A small image classifier, trained from scratch.
Model: 1.41M parameters, 32-pixel images, arch poolformer, norm layernorm, activation squared_relu, patch size [2, 2], depths [3, 6, 3], widths [64, 128, 256].
Data: trained on retinal OCT scans (Kermany 2017), 98430 training examples, 43.7 epochs.
Rows from block 6 of a small image classifier, named by matrix and row number. Rows with one number belong to one neuron. Each number is 500 + 25 x the weight over its row's rms, rounded and kept within 0 to 999. All counts start at 0. Numbers have three digits each.
After each neuron's rows are labels from the 100 images, of 14848, where the neuron reaches its highest value: "strongest on" is what is common among them. Only what is clearly more common there than usual is listed. The data: retinal OCT scans (Kermany 2017).
# fc1: MLP up (model.blocks.6.mlp.fc1.weight, 256x128), inputs 64-127
# fc2: MLP down (model.blocks.6.mlp.fc2.weight, 128x256, transposed), outputs 64-127

fc1.192:505523557458488486506515526522514507494507481512480474529495532467490529544497494537500475513464520505501514568492514445485537491478523504504471551506464488528525498464486465522479476559496463
fc2.192:527461472520472549470523503533506443536492538506463545512486463535530502486493520500524501467457463504446506503519490520468484542484485466524507457492495537476530483499480526461520491489484511
strongest on: finding: choroidal neovascularization

fc1.20:528481459459523500501526543477489476508504518467482487544518518497452482492485510510498507521497490493503499488526488484491460498496504504486525566540466554537510558480470481534515490456488498
fc2.20:485480515513449487486497455513521507496484518520528474528497522466527513492489487495490486522523499558506515493491506507501530537512517533500447479488507502483489518548487521541561477544525487
strongest on: finding: diabetic macular edema

fc1.214:454452513498523543495510520497511502491479463476490532506499489501522509496493512480483506470516536510506470463474514537499449477460501490499532534516527500485488495454522466487484501507447539
fc2.214:463454494474472487504480505532451534519527537507505493519490519507502484535482518530470528492497510489490522546537512488470540526508513469479506443476476509491564486530486501472484476483503519
strongest on: finding: normal

fc1.27:504510490516447483513487503471505503466462525477513465509491493503516565497486485529484510514521540505512474489485498501479493483472508512521495513485522458505464500492516482453510490497471484
fc2.27:485516516458536498504511503468504528467504522484524483480510473523501488502502519495546508507448528492496493530522537503527499527485477550517553492471511506539471543508511481502469544538526537
strongest on: finding: normal

fc1.204:500536513507472495479524534535493504507513504531482491502511521510515475518528501523500474459473484558506488487478488493499522480451516534494520503527477503517491488481506478478461537491524513
fc2.204:502485476496490489485487475503502506487528463489519480531517515492484538481515502503494478497559547531494524454480504536493477552522448491520492495518517488509497470493475549473519509501534521
strongest on: finding: choroidal neovascularization; finding: drusen

fc1.45:510526431546475506546528483469476478537485444491501560508494509493521534483505509511526499487521526514451456527487515460487494469504505455512484508492516454489501491535523496525491526486507497
fc2.45:512575534522470478489532515519562538509509501526486507472495507533510511521482475473498497575521526491489476463480500498494519487534488541494529534458508502466497491524503489490494531480483490
strongest on: finding: choroidal neovascularization

fc1.118:526490479488508514491502517548487508500502489531480513467542505464505474439472540513487531509497496511468505471508492538504472494514472525502442535488504500528515501528530487552482528529523461
fc2.118:485529505494499497459488507445487511512519493472484511493473531473504505534507510488467477492510483492539460511505550453510520467498511463491557484525533528480492491469527507472516527469512529
strongest on: finding: choroidal neovascularization

fc1.142:467542502528527474522497517542496490466505507485491468539480525499524496523493477539475428542537524477532499501531491472522463545513509502474478473499495511514515468509444549514528504502532516
fc2.142:525515487529446519524484506466496516490501498501459514433486498510436553528501530491529513461495474477497464515471489491531490531497515518510470469530493498459494495473517501535513507493485485
strongest on: finding: choroidal neovascularization

fc1.4:502508522517492514538507502496499503513500547477480515481465498527500459548482485510518466512511541529518484528508529541483504538498499506487523480478472492540510470468526482480497477560483491
fc2.4:538521457522468479509533537480533456543502539468519525485506510495517491507483480465496515482515522526496531510500486535451512503536490506521502508496490438493453530540487446525502478521546506
strongest on: finding: choroidal neovascularization

fc1.13:479472470507514539495526486495520499518485430526516491487498502502489527488497502529546453490542494526515500473504478518468511515466460458496485525516473550561500509512512500480530495498526495
fc2.13:523463504478486442475449456506489449499492530505525506504515502490537474492489500507486489485489503487500526486482486477529484501479481499444525453512479515485515487516497549505511479472479468
strongest on: finding: choroidal neovascularization

fc1.29:479505474518441525543500494531514506506539511518540488504469521523498512516526524503524531493501480518503464504532475500491529523485514482471499478525518518522544546460470501481524493527515503
fc2.29:555507515479501506473514534501514493495480524482474488513477504507533505539486478451481525473527490490502534522489499493437431542462493490470471515517504466461475525553489515532501480478461479
strongest on: finding: diabetic macular edema

fc1.139:496481496492533517532522468524498566485438496486509562537482506480507510530507495493479511470517514522505491549526469511510499482500513488541475484521492483531481511445537580510529526472472505
fc2.139:511506527501480507489543501528528465479489504505496556480460509501499542504475462493514521555499561488547499499456484480527500458511494523499486498484509475512508508489525510491497526476431505
strongest on: finding: diabetic macular edema

fc1.252:542511509493465520490489490542496515517516523505501502526535488520479453486510490511474471561480506542493505437447474534555523483478513492476467524513462445512535480521478529543464516548520465
fc2.252:455518466474493506535518510482492490508487514480488535489465506495515530503520506481544523476520553499509432546517559443468476486493497492498521473502486535463481493443530510501531529493528507
strongest on: finding: choroidal neovascularization

fc1.179:484461504471521486477513521517492469503489507487525447448469521504530493483475472553492512497516530474471501495580514496467479523496486499572489509509483540533533517500512470556491524528527514
fc2.179:471535496506437493503502509463512491460505465508485523481478471490485482482497530508528454511503577507522481475499457501538514495488501495505489527483470519476539482478495493464510528472515483
strongest on: finding: choroidal neovascularization

fc1.164:471493557501493503474477505475498485488509486525500490483544529548503519494494517482516519487510532507466489507517520516484489522508512479503524511515453495517483551518482477496526498504488497
fc2.164:511471467483473478499446473542486460510513501481501514491551462443526480483485506577496494508485465483486492503492478505537472469455518498527475512482484516531504525515522493506485521485503505
strongest on: finding: choroidal neovascularization

fc1.187:493498470456523465489475469498507508494513518509496546491537508467535484512504459538483511460479479491519540515476518507518475545516491507568485550490552471482507505497495509492527478518453474
fc2.187:549480526506463525544485445497522529440473520520532473553501495495492474509528556484493456503519519473505521498479475490478559492519473459495519497502499480502511508487478486494462504525475506
strongest on: finding: choroidal neovascularization; finding: drusen

fc1.254:478498492494513532517530489493500473530513471490517500475486497496488513485547484550511483524499493483508503472532499546536493482511476469482522481472496565516497520513538510517516475502543460
fc2.254:508511483524492493451539526468439485523467469540481524479517532471514505499486528499492486502484511528571493459533477477521489547456494514479527526539505479492518452474481511497500563523493521
strongest on: finding: normal

fc1.172:474510483491484529465529523533525531479478536513519575541489446489488507489517520497482493494484560533513505510464490480483490517479488467535473504531513494495501518536518507518528508500549487
fc2.172:504515497488533548496502492510489515500457485474508533450512543493553487492453456449504518495522458466502530522518508473518500540477522510478498460490454502465534489515497475552448500506490495
strongest on: finding: normal

fc1.41:535486551534512467513511490463506512476504461485516491521546461498464496519499498477519482503475490517539490499512522491524527486499545483507523533452456496462459464514514484537484504517477511
fc2.41:468491514493505507491477452507503489517504509502556480503508519502470481457482550523452494482491499449507492482518526490533488480531501524530500479496502486508497518501487470501545515520488541
strongest on: finding: choroidal neovascularization

fc1.143:477516539485512549499490504455472488501503498503488487492436519510510525504525511512508513494489464484521513506522481500449510522451487524457451532519505530493516535496508553463496461452499443
fc2.143:526467497476491503488530521501544434500473491495475512483504527534571505533535512486525524542528492500523502503488475491505499506486476515482445453484512526487497507470489507528560509485465489
strongest on: finding: diabetic macular edema

fc1.177:528468487497464515477531497497469511493487503538493500477508512469491535488496461516529507425515481495522521476508494515482526478531512510523514502489480460479493519544486478532532521540544560
fc2.177:488476489568490464503503483535456523509486544488494519458469479475482501508474492496519546536535501488484500488494518505508489501474503502453541486533521510484497522537515575487518459503519517
strongest on: finding: normal

fc1.255:489490487527495487532537560526471508489518501530517529491449497506473502508428486519540507499479510469482525495542472505490492492504485494518501502479488499493494497481483480501559443486482522
fc2.255:475508498484462498517494516516472463514514524469464485474478495495500432526504467468492518524492492491476464486486522487500481512499536486499492542468475500548490493537481516512436542465537512
strongest on: finding: choroidal neovascularization

fc1.253:468487487509482514524500468461494497485482557519526503476532567486491504516502530484532464521478492510462483491505525485533507517530518525486432515472497519428558485485513498476482518540503520
fc2.253:534508504491510521495470485477444516531450497530545462524505530479493510485520513489458536472474489529519467529485482520503505506513507561500512474531492523486462474514509456494480528505482467
strongest on: finding: choroidal neovascularization

fc1.1:496504523526496496493496503463516489507451497501518504478474543535521515463471491518468507499467499487494509506468522498537458527438499487492505531505512519502481517515490493490480533478519489
fc2.1:456568490483507502474547510501493489498480508481494521495491492534496469508492468499497507588446516520516523457500494494546508461488490546457467525494515524497497499474501494500519518454478509
strongest on: finding: diabetic macular edema

fc1.175:464585526496527490530518516471531484499493493528472495529472510448477463486514503504504483507521521481514524459485536470493527503466527495502525509475470517548535501468501486449519508539511503
fc2.175:504470500473479511512492464582530493502483534486523509526553507524522551541495519507483507479489548498513534535483464507532431500494487473509479521502477485485500465522490498511487488506529492
strongest on: finding: choroidal neovascularization

fc1.56:476496502490523503522509498511496525488520504435489521512471508548507469545483552470527450538510478535521553497456508468478524525498508499498447527524518494496489528526520514489522475508541523
fc2.56:500496540507533506461457480525485520511484462514464561522520487492514492496467506559479528485500510514488493548521550489549492458548502513504534468528522517490502507481507522513497493508551490
strongest on: finding: normal

fc1.210:501520544515487523521520503521463502485506506527513507488528494518529531498486496473531492470505484508499478503522500476490479502496505506480507520499516497536485507517508502558489524443546561
fc2.210:500522527498517454470471499511512525485471549512501514490550526485462512524493485526536471455506501499522502481473498488513510491463492499478511547516481500503509520529474536487498477494499479
strongest on: finding: choroidal neovascularization

fc1.7:499527480528505463469533486521483521523526532472483524508520484526511522513480523565507495529519469500494499504505478492527522521527511512531503504466488482507552525556523496511509520471515476
fc2.7:486467521487467510543461484529461420501489497504485466515459485481505535522516493472472481518497492502523505541516480505492511487531492502498500494530515443464476494515466517541437500486513517
strongest on: finding: choroidal neovascularization

fc1.141:499519507501486464470500515507576562499497510506480429499510506508511545488508503525519500461470516483501456497482491469475527574526489438504514509482496496499512503461497462497481498546504475
fc2.141:495520478500487543495461472502502469497460527495523517500476502466524497446536479534477515473478472518488550498508489524485499498513475509527479509502488493484494490470532465510517509499509541
strongest on: finding: choroidal neovascularization

fc1.19:486504477471595480504504464486488495469521517498509488524519506495519481527487508483482437484561522485577501517500492482506506509467461491515436500489514523507513491480509511502492511469452535
fc2.19:486528537500426532493483480502507491503530516523506510533516479505485542474533564525486528498441526496468489550499478505522499473528512509475530466478529476504512485508496515488452545466511505
strongest on: finding: choroidal neovascularization

fc1.165:476495506515523489506516522522508545496484478500503570513482522441472510477515516533495531541500534469475484530546477455492508525523479466549521486461499521513518483505542502498503532506508494
fc2.165:527497473472469523504519495491495481506516507502490503479493493517491498506482482450483521572491503509519549540532500495467525449478457492445486526476489429489496495481506477507477510465511474
strongest on: finding: diabetic macular edema

fc1.54:485473495465466463506466514510509479539533526543484490532524465524538489500500518460547479525503492525499500465486493484493499495553474496509534507532462539517530515482546554506518527521505496
fc2.54:490490521532501498514511490529505486520474492486494536471486530501469467501484514514500518467488542499506483492516533529504512478533489523505494447544528480477511523477498537494465483496538481
strongest on: finding: choroidal neovascularization

fc1.238:505504480459519527462496493525493475535496498488476467490501466515453523497527489518489495477445464491465543520497471505491434526525510491526502531523538503483504502527533466483534511492454503
fc2.238:516479514563521480472486517515500539487520466507466494477481499507492502514535506466492502507510459456507503490511504475465526537540544518502461526524504515506522553501522461487477495551498513
strongest on: finding: diabetic macular edema

fc1.248:507466496500507453525519548513497499511547498497539420496494485522510516502489503485495481482486490515534516483495511460504484517469480512545513455519504532503509501469505548484504518553468510
fc2.248:520477508489483517505542508502515513511493531483505451454506550503499495526527496503500528497518427502495487482502517529512543502495484496553484517521465432504493503537464514524498469562467505
strongest on: finding: diabetic macular edema

fc1.163:508521523518475477515486474485542533477463472491550456513501538531489486514471491514484533510508515494482480524532468493494474548466511479480517534481493495489507485491547481516493477502482491
fc2.163:517503496518488550447549519502540471524477527483452547478517483496511508480509493537477463486498522519519589505473507510545511461495499519495450468495475477493512536518480498517526512480506461
strongest on: finding: choroidal neovascularization

fc1.201:476542495495518526514527513491517485514475491505494529562524507419469508465487465492523484524521544506514492485496514504482486504479497530466504529465480514552485455458492526519494482538568493
fc2.201:490481543467472481414481465553473506516510502472472505526518507474513486490532499509457520527522529513525531515488478457523467525520500455500467511500552496505489477450472495517468493454508482
strongest on: finding: choroidal neovascularization

fc1.3:566504532498495487525501526480548468516514516514494499488484484525487514472466474489456512510515511490452536457504492557539495501541465488494463509538499476509501539511532498560503507520519482
fc2.3:470554491497479493478517502510531494467526515479485540508474502483501489517486478519554510498503506499500458523484528414481440503493492468518503480467502502504475501485505521476468506487493507
strongest on: finding: choroidal neovascularization

fc1.119:494477475511521478514488502522483493522455519496478524501477525499513593494465492536492503489564522502503531531485537493512504527520467447503502529519529481511517485535509516531500498489443512
fc2.119:524496485453481505528500490536493485505536506500520498471462480472505476460471486536529509495501471497499525505507481473471510528500510502524480481512506488472517480500539472479526508489535512
strongest on: finding: diabetic macular edema

fc1.169:507500480550504479483459506522494453531524526525534508497491514504433516492541467463494472601507511505475493464520505488503462510512518520519481477496487510529512518483514507506490544488517522
fc2.169:505498545463552488494566487480521555504490527485476499496479459509531498481445516465535509479477520563538526495530528534491493473516518522469511497525513520501454511494474511490479490528489512
strongest on: finding: diabetic macular edema

fc1.148:496526497515485513475515483491474482464493488505502499479468540492517515517509497501470561464530523524460518489463504533486511517501546486557485527492558511514479500502487471478548501484509545
fc2.148:495470514462494489510528497492479492503516518460496491515527518529499502485506531514500527508520542548486458478517532490456512486497479477489529500509503502538536502475528498518500487546489476
strongest on: finding: normal

fc1.183:488501450477503491463490477525519481476501475539472509576484520481516487493542463455464465531527523508519515477481491471485451499510491522467517533503526497454507480476484527504521495482519469
fc2.183:492466512501462510498450521529490458527472464485485521487528519512502490501457396510530499462512507530498497513475468508476508498486511493501513463470502494502487469461497504481511507465501514
strongest on: finding: choroidal neovascularization

fc1.16:495479531517516461497449490450552490513542458490526521501539468475529550497466536522488463508476511488446506500476488548458547529488539493505486511467489500471499506501539499505503517528491510
fc2.16:527457510488458526539499486499495460529518445498537503524497508494507484476480497597505516511511520511516497465535499470515478486490474506549512487528464513504521511506460503520519524492518520
strongest on: finding: choroidal neovascularization

fc1.145:498542490500476504492494543457523482510499510512531526477507487471499505467500503507517499474501486525488511482503514505559528493503461476502500517503490469527497512504528550502488461505503477
fc2.145:482482507496499507507478480522518482477474472438461461558521508478484533530489477471509502484522538514470476504469506470477473499501490509493515479482504496496492507494498491488483557467524491
strongest on: finding: choroidal neovascularization; finding: drusen

fc1.52:478529481511540476497519505500511508468496542502466493507485514482509518501514544477499502478510542458493500485507484509522499473489508520494475547500546511546522488507443527475517446442524475
fc2.52:490482468524488486522514490490529520513481467499457490456486503499500514485497498476500467492535477531519499513452444533528445502516528516526489485500515475520487488467513509515486533493518507
strongest on: finding: choroidal neovascularization

fc1.242:523471527503514494532513491525472511515499472499458499517499490494485514476511449461489467493485491490515492490520470466478468470458513519480525459500553471479531535501490511483515496537486488
fc2.242:486517508506514521488501480465499531447556501487482459504510458499448540506496500534507511468477439490554493495517512509467520552496524537511482476499539495509484519529498489512519463550503492
strongest on: finding: diabetic macular edema

fc1.221:491484521525498492463507501536540474465486499479503505495516481460543509500485524516516516508493494523555488571504571484495446508499492507507485477471529521493482525452514505502547480488514511
fc2.221:500540501503479484538530508503514499503553544484503487534453548508480471474488479486486464482496477487486476428486482539512526535496503480446507526498484455511458518472496486551494497508525452
strongest on: finding: choroidal neovascularization

fc1.124:443491535467534538501498478506504472486495515482520521485503496503550499589537534499479531489500513500507516485536459503481511498475508446489514510518519528445466491499534467481509461495502478
fc2.124:472540492498525452475542505553516488525498539505469503532496496521501518496526531509503532513462442500525462482494492455443485549505473480489439476504457531488518459500445495523506492500490487
strongest on: finding: diabetic macular edema

fc1.44:541470471546561516505515525500489491489502543485463482515492523537492520486509497532460459511498502490516526438532518549461502480498580561489505495492493455503498490507488482527510539506516492
fc2.44:496521486511462510458447517507493489520452524490491450505488473495470529499485514523538519499481535528481518507498504408492499527502546439502525514481512488508495533473505511498508469499512505
strongest on: finding: choroidal neovascularization

fc1.219:506509553507468474475497462501472488492531476505517526535470537485492473474476527516469495502486503485471528507487536495494525487471519486513502541496539510503475506488522509461503507478457524
fc2.219:540493464480509528512487519491485501493487538466505466517509467500509536508480520486500499491515564499519475448528531489469490491523481488531512512479489492537534528524454473510514463512524483
strongest on: finding: normal