config.yaml
norm_position: "pre"
patch_size: [2, 2]
init: "trunc_normal_002"
muon_scale: "match_rms_adamw"
learning_rate: 0.0027
momentum: 0.95
epochs: 43.7
warmup_steps: 840
adamw_weight_decay_other_params: 0.05
Rows from block 6, named by matrix and row number. Rows with one number belong to one neuron. Each number is 500 + 50 x the weight over its row's rms, rounded and kept within 0 to 999. All counts start at 0. Numbers have three digits each. After the name is the row's rms in percent of the matrix's.
# fc1: MLP up (model.blocks.6.mlp.fc1.weight, 256x128), inputs 64-127
# fc2: MLP down (model.blocks.6.mlp.fc2.weight, 128x256, transposed), outputs 64-127
fc1.59 106:440547556525559458566475530384470549447606557409489547523525514488437507522385605439465508529486460511507505542522507528555584560467549450456566520491579521540512477585601478529466457420549488
fc1.60 100:472521556552489556453574401467488437410469553478502450445478470447578425543575443553457500557420471519443561511555513546452514511403492525566435448486528539575432518601442529453519477507504465
fc1.61 101:596509450561518462569458478424528459449447563528442480519491479381534520479478515508400462517581458486543519515510493418512512535497514503549518543509496411532497620450499475528358494411444648
fc1.62 101:552569435553615607553537474490465454515527466446494456410474521476553520531528589495523526524428494478459402534545612545482517525541436538486441411425456419456512543554467529523376394497526441
fc1.63 098:478511519521492459550454616458497514533551466376456504499622452473555511471540515544580554434547612485518491474440465519545451522364533539569480574469514538451533448514507496509479445493473558
fc1.64 117:507412518507364470487527457539432492513388534481520503504502487479462423466474624507605591623484513543489474535472457502435494548520469485542493449458515478525491503508478574581461497480512435
fc1.65 098:509568461472566487514369568454489426475501552525457525536544469455576459495361539424567521460467502469527499511536497513526457525470553465591424479564485498463457476493618543470461536532510468
fc1.66 099:512432528406535579527397494589490509548494442386468478496406417534583509543530442507491488460518586480507543477544444453408468542490493499519451546496488565541559565394545525404509471488462506
fc1.67 112:544456450564423488474496495464550460538497518507579495529440430414508486465529538520561490484519453529604442532546443470481538437508556493415511614535514511457475463507527503491447320553552405
fc1.69 100:552430436436574474403476463532451532409505474512510464519554559448588475426402428352507459526564480475529539422517468419555388447498560484500559501541433588523482467526534532521651586413508520
fc1.70 105:522524505556553534522437529459436507476510504474530476551522524547461444445604480422515524512484583456528404542420530616467444474484412466570492422412448485511455507512455582503445451474505485
fc1.71 091:540617495470458522529510557402584547436615533426496494472426389465433509477472449472445530517481630438558452475458547452509504521456542491464562539492535436452504461524530453500487537518492505
fc1.72 103:491491542407501543511518457513490491369544595423569439469425406517488593408585429499454442402459526515529483510525408533486510513527606538538544508503421553419496487539481500465466595542463425
fc1.73 108:524420436483492526548516509513553543555446463468516394489509490529485500416519513472509485458373521514454508443431537526530431486408508497438456552571476632561489502379409455443571520515494469
fc1.74 095:441529487482507528458489517429521459485451513479494518581552454564424465520573438377526518436500543470527500465485542426375523520489621530501534489535555533444483462532559515459523585476525536
fc1.75 103:523535526513471488414486553457534517504499496598489441511581629533435533490465561444578599476514458547527525390538543499497477506537474528512569449431546475506419505477584560465437539440496495
fc1.76 097:504503499567403515566555473460550471414462592538490500558541447439628451452507377445503432536454464559426561519450490485519413585575547495469510557524475450474447399464556536579563583440571482
fc1.77 091:484535469517438474572574442493480489538538523450460497533418553485531486567474467561467461712478554503505557555509493560528559564522567560545494474493457518467552440431481430501490419518588501
fc1.78 098:492472464554493496501534469478472510445471519493458512521565508455557424419455470552524482509609459483518496496462325461524490550415504586487535574479483473554576484525435446419538617448491573
fc1.79 096:413437539558479524574404536459491344540522439546468480492503480494453400572408537437524532501541628500589568515512559464485548335445474468546514595503507513498545443513513494498547532490567502
fc1.80 090:565488454496541486544506522446456438514480478497499582491549522464493559514510455360493553365550467559519541524509439491465550445342479534467507505544450567451519476549490590470419571600539442
fc1.81 087:450465532559547521503485638434578524498478468540507532432542496531446610503522466430551497608461547432556552521491450496532537488478566467456524559561506551468539536453461446538450488471382581
fc1.82 101:528458530470614462488508507498518541515465435497535415566462560423502496498496355524530609505522427467482430493558487473474529652504480399607472517426524557545492483505571568506545480577488538
fc1.83 107:643409452445448472474425536498520588515529512540522490496455478616519516389489544446479494534550542410505560557459522428447563502574505506533527511468434459497479553481545528437510543478467483
fc1.84 104:457454447598564548567493441564556466594433464452483508479518503532559514469445546416595465517514500534458504392506468451509423444491504571517478419524518513414491496510526537540444538534531478
fc1.85 108:504480523537485531619548495465478436498472399567514505556565559484462512540458510577448463486596466455495536385469509440397513487455512513420506473532525449503478438528512527420484537567495520
fc1.86 099:502551428447492541525522487517600510479589528451662568611415450536547481577517542556486490558527424520466528467441594505563509557570487545482534504544483444507450421521549508484511537536573565
fc1.87 101:487513442508538581462536568470575571434430421542520539513429488498559395531547470564530443533502472470457545446525498499506478568479523557376546542468389442413568530463457500600534525477582449
fc1.89 099:483423428516511482463509583555408491503444564492499447493434601434473468414450562459551432543572568485529494472498580493526570567473465470656560455453467543464572530544491517555394522467496517
fc1.90 096:478466526495529587507571522490504598501506452492543425486401540475477498470535448456427461495557539427491557502558451478505524490507456444473471531546443504505551460572342452518510521539550539
fc1.91 085:514553478516652548518568447433461490470508481514456534449543527482454532488424470397522520426614481441527468431536551478452462502457496507492513511650513477470531445674488529515516396614600556
fc1.93 106:490512457619523566506510446460360392445440508525503530553533557463536474503489599511525559529535496514485552462498526591524528371535472538517438480522454574546600579534434422437519451470508516
fc1.94 099:537522539534503539500432490532450443552447547509418463491531466517609431438478481555483517481515486497610458442517439464476496436454522548420526576399552480443426499440486570462441416559503553
fc1.96 100:545486479589558449492569559522510546498572529527381560445435419367582497527485425596508545482494476517450448462464511490480496568473438467457499527548505482524546456458508517495542576457417474
fc1.97 104:503497418397536515458447491522450565538446495544451442481492562569466580512572567587511539494480481503518500505491498481507524403420474528509450455532561481529623442499550501503596530521454344
fc1.98 104:521533492467561498438532489470510534404563542527589468460451548569412464487408524459501526472422510499417479534582517439491561523483472390500440423551494506494589428560493510432505488464527503
fc1.99 095:504448530456589584507622529561448524526437541528545458444452480554524478534404450509475567485449542468490500514568470555456458532542523573505509497479480485524444510521501466454529497521536464
fc1.100 091:541490443445524442477584497503439574576523460495452410586571517473447537402488438548581529562469592470589543525443557389469528476479569549496454523477457558562510589654532452534486495482493440
fc1.101 098:527382458468499496442482490489515539466540472473454434459496423482601499535523487516490543597582499495527533626566434574598490560507558534469415475529490535427580454554500512498445461466496510
fc1.102 090:480529369484607364508444469494500511491509412480430358557497530368513538460496533487531487513477508514478429546448507516503531496493500399524430496488501498435601544425375426556523541528502461
fc1.103 103:539500556524542444489404522400475476455506518537492549478565575521516594529485503518509468473549510506454453509482536445474562457369516591511544499492458455537534547513642513608479505569556612
fc1.104 098:585476516554476465532513460528514498446517450486527509553535501500463540479580514298545506410471477617460423472467520490508555460538498612515518491514436536444446509514556508431480489494493602
fc1.105 096:543530493502499457467464569459609500560650430547401446480554538418425538523467508437530522516488500540542385527468459485562451535463417507488499498581474437519463418434533524553598537400515474
fc1.107 084:508526452452622542498504493489506406467519428564504521518489568529478438507512566531475473417444499465617484570457452440587492501507482525559468473540578545513464517660535488459501490525524478
fc1.108 085:475459579464495556536488534562444490478534518524490526415443504498586459550465542582491597475513481486525539469593466416470467517492496510467529531569444539588545498555533471388550494565566435
fc1.109 088:464525474615519464512492527510566334503478499459488541625471477522579543646389504547497488589522498501445495531506473442472539563525467557570452527476542446513590531599434495560565457534489602
fc2.59 103:586558437585465481487475418529460483540527548570529558453520532574404442526530618369508499505521574549506463520520527556532461496442555512600508439513559458490504468572453531479550558619483502
fc2.60 089:451554492459447488539564556429471476565414504498497601563424535491484497508424591497552515532398602439539474533445549438543588439480476426417544484496491535453512531507533377531497579499466541
fc2.61 093:494451463449418529354536562567476512466497504508522558478510429529565469484582485498632561525469483529467553488407519497394547531487570564586484488497486498455505411524472489473566576484574402
fc2.62 103:497418573456471466406402400500431504488459431475542523544527473553480430424484510511497499548503536401593557505530405509531507528568506587568563460548459548537445564433395452515516528552449535
fc2.63 110:482468564441442502454529513529603494368511485576474476504509549447521526444423498507486508564497562482470460478554572458445572430444547474549543601519480500498442536604502535450487409523555511
fc2.64 101:436590456496573548469490524455423573559415525617565539475467564439537594431498461539464489530521510563466477559485479525519438557533502512482553465533474465562515467448623463472436526549472461
fc2.65 061:446512571537461592567478564473474524557509452481451563480523519473423472548549453558451382594484456496491479496501502421586564535530483438554478472521523590590522508501464537403458497497429464
fc2.66 114:543600453487448514424541499459519482394501482611477446492569487472396478421445619617436444426446457482446588491496518529533492578433443498476467486545463563546494561482467601529486515509572529
fc2.67 116:455557521481505470482537514550464427495464519564442604481493639582475606511510569391418530542543573510536422468449576507466498510533507517407441524459583466481553471440491512523567554545529512
fc2.69 101:543473590548417455456457510441446383564525469461384436513530502482428509510512382517531576574539488496535473492487469600541571560464514536468505474566563449540524494521479463414510498432520535
fc2.70 117:455501502523527488530552462493504485446512519458483547517536493491463417442495536552520466404516463443505501559488457482647499556559479505480458559515547466437596529432478546400553478579587550
fc2.71 078:458500488538495451378545559536593581494469547525494462435524587470560488593504513514494428505524456574482492425488595450510469509519444557611461467445519582492520527484495598499486526485433471
fc2.72 084:517455522502466520483490459527432446592485483457496445359504571478448492579430485596566554483564527502474493522562562541600471576530514521447454537460481467533536449513439559509529553518472514
fc2.73 088:614498507494449544431438482447502554430437459550564513445452567497503467584426504439501468464439378494534526461393447571456511518416484526475548592568482514461513491505569554547516467513494598
fc2.74 088:615385490555561523460427411549407588504459510497563546487541595559578476397447478566469451527577474611573496404499531616522522465557507506524449486512484499464581468473522564518448481458451470
fc2.75 104:514489523522543468542533469566546541411567521531467589434490475493599462483481498614485470547448441423477473486490526480585520440409560469446469552494468500548492509534418544573533482503577559
fc2.76 098:540501560472511430424473619474522527437486470502471501503584578493406529509486331601453506501456517488449432398555426582538485551396540523402542441443469543526518522481567499529527505454489507
fc2.77 103:573484514462496550486443498525532437490555594475470538486558520484457545523528434506463602539419466465488399497606521569484492576557521455483566548512482456458547589537453443500504547585466468
fc2.78 079:561455474499460480507468448465507451445557515513536513460551506515454519511495502496503407584578475474458569498517483501541432484517523439489486513470490470593439491580533552505495494409506560
fc2.79 098:557516450540496504460519461537514655580492506472512496516530571437513572441494479432462483458375465494454445531444539545488520604537589486532559424428517518515485538386591586526565432497521460
fc2.80 116:467392473598549480575426517478537541525486429496474478483399518517441504559503496473533416390519464414493564504455416493495437496503541418525575588553431473462515609515490544483475462530516508
fc2.81 081:419461479511513532506472511498520433585520468463503419557392500497475494485433474480453442525405425468465521460520487409493489470415464465533534441448552582552479555474472486468491568544541515
fc2.82 085:532513533585404535455575504552527536378426546493508510499457488421503500558573390501477556477418477491429617513529501494500551440414436504557433516468497548452543479502611427547565545429520440
fc2.83 108:448468556480496533446526452544433487415453421545538575529551541555550521592462603570514529510491474582454474423526516567468502536478511477518484492525557510545452483444436460482530456516487497
fc2.84 126:489451505501415445542576518514517569497543576525512475544514506447449504480480521472469532402451582425418513500418509557537503474539463463501639525468546457492525511595536429513495479547484522
fc2.85 107:470560466505577470454523472560526511502471457519539528498397460440517502450506455406505419446554439552444559569464551498488507568574443533523459505555447614428517481501515579489484429516625476
fc2.86 101:463491535495453500564526506486546502502496438501505535470560468510470528543446496555445429509393451461594506508577501434567565583617569501418466460404441444460483583526539554526477465509491524
fc2.87 105:457472509469568590485501473484438483537499550454471551554515509509525451535466497480471655469492462639484483478449517546518526550486494473516470507561544448516471395539445536473451413428494466
fc2.89 090:544489574459458476467519503476399520460548527483523433524510451525537592478500584474513381550576513513462517524523417486538529501502523388505489497533526599469453498600533488479480409527457476
fc2.90 091:523440559602516406502445517545542546497515553399523508438524487488492467496408506578519518529516586509578491490498492507490528503570437536498533503466529495443522491506452567536389482530480475
fc2.91 089:560581538490551432505376503431419436532445472528492549516483455543518504490538550530568525547381564485515416534494494498525515560581507628555576443558415449542468510471474555449444464496464458
fc2.93 104:499511485478531555420471533541434492476414491513549485524475476407518408498507547525446573466442524515538557605443502361501502561551551456433500564587539425493451447443510489637427491537474444
fc2.94 091:507406515488495578539546480579535468602486496434458480464441549528526527498512474414410530528543459512585531492505462482420583461469477531461491533481476510500594453443535555613526537488385469
fc2.96 086:581416509446507541507567501425554542536482384472495433522480538525493532561499487464392590521573525460509463545499427507550512519418454473506559593532501571516427483462556441568421467465511531
fc2.97 109:536559553489522448462430550510461355549577456487450518567467417448503440548562515382515489498513471448567459498490431557430501533537543531508481554555476419511478602509495508487545484554476503
fc2.98 131:485386504492420473549504477587495515572484487473512501496501544481492450556490543551450506459527528508537530538562572528359545466459477601482487554493539531516522535490496551403503414630572459
fc2.99 103:479484533555410477502516544421566446462442551515582529516478535545514493522492423502500556495529514412500484445412536525420479567405492527525591503427503431458558443628540519496475531541463529
fc2.100 083:517463556538574493506538495492485410444490527489451461489433515591629485456482486484485561409552473519503550443573486441492458498583508488554543519566586485484550427446488574542542569470511548
fc2.101 094:522514453475528456556445423517527470524532549519475519549506552533482484459522498506525427490535446552417535394451612519457513525542492514596506539541487426593549508487498486430556526505520539
fc2.102 069:544499514551418605581490461480431457545485562549540431472467530496553488505505433519433477502490482446511557438454451478512534434480474463358439529555533453536347409546460449455604498507521489
fc2.103 084:480494501466493549555543509580478580629478468457515507441482376451510493473544434520605507469469569553500502456544397494476481435403481682536464473572491508496542450505496484476497530447457456
fc2.104 100:526456449554580512530468518479481389510435459510504473494425524408442485528498521497437488507504500404541518423561572456667515522563416499490450563444435417558549518554435519460465498545563532
fc2.105 101:486545434512444545527544545443495500435513389495570483476526431525480461458595474541536556514431592457486398475471509552457486507490485382452513527483468494527483468483464398591445553435576497
fc2.107 093:536455538565503459507392520512443543478491522463532443580497518546478508445479465493489483549469460504532463485487437555470565496405402450551498508461428491594519451425506432561435515422577448
fc2.108 111:455535457556427499483567600513519442515507499508458558511528467416526443547522488605545422494473450464378489430484543593427490507510469505475533521525469512507485507519587481432512444485482475
fc2.109 105:479548434474460574541436489571515513448588442530455504520505535540475486501559436488521482552556520462521493560540411453531495409505566507477460550513415446517442438590434542524522455519501507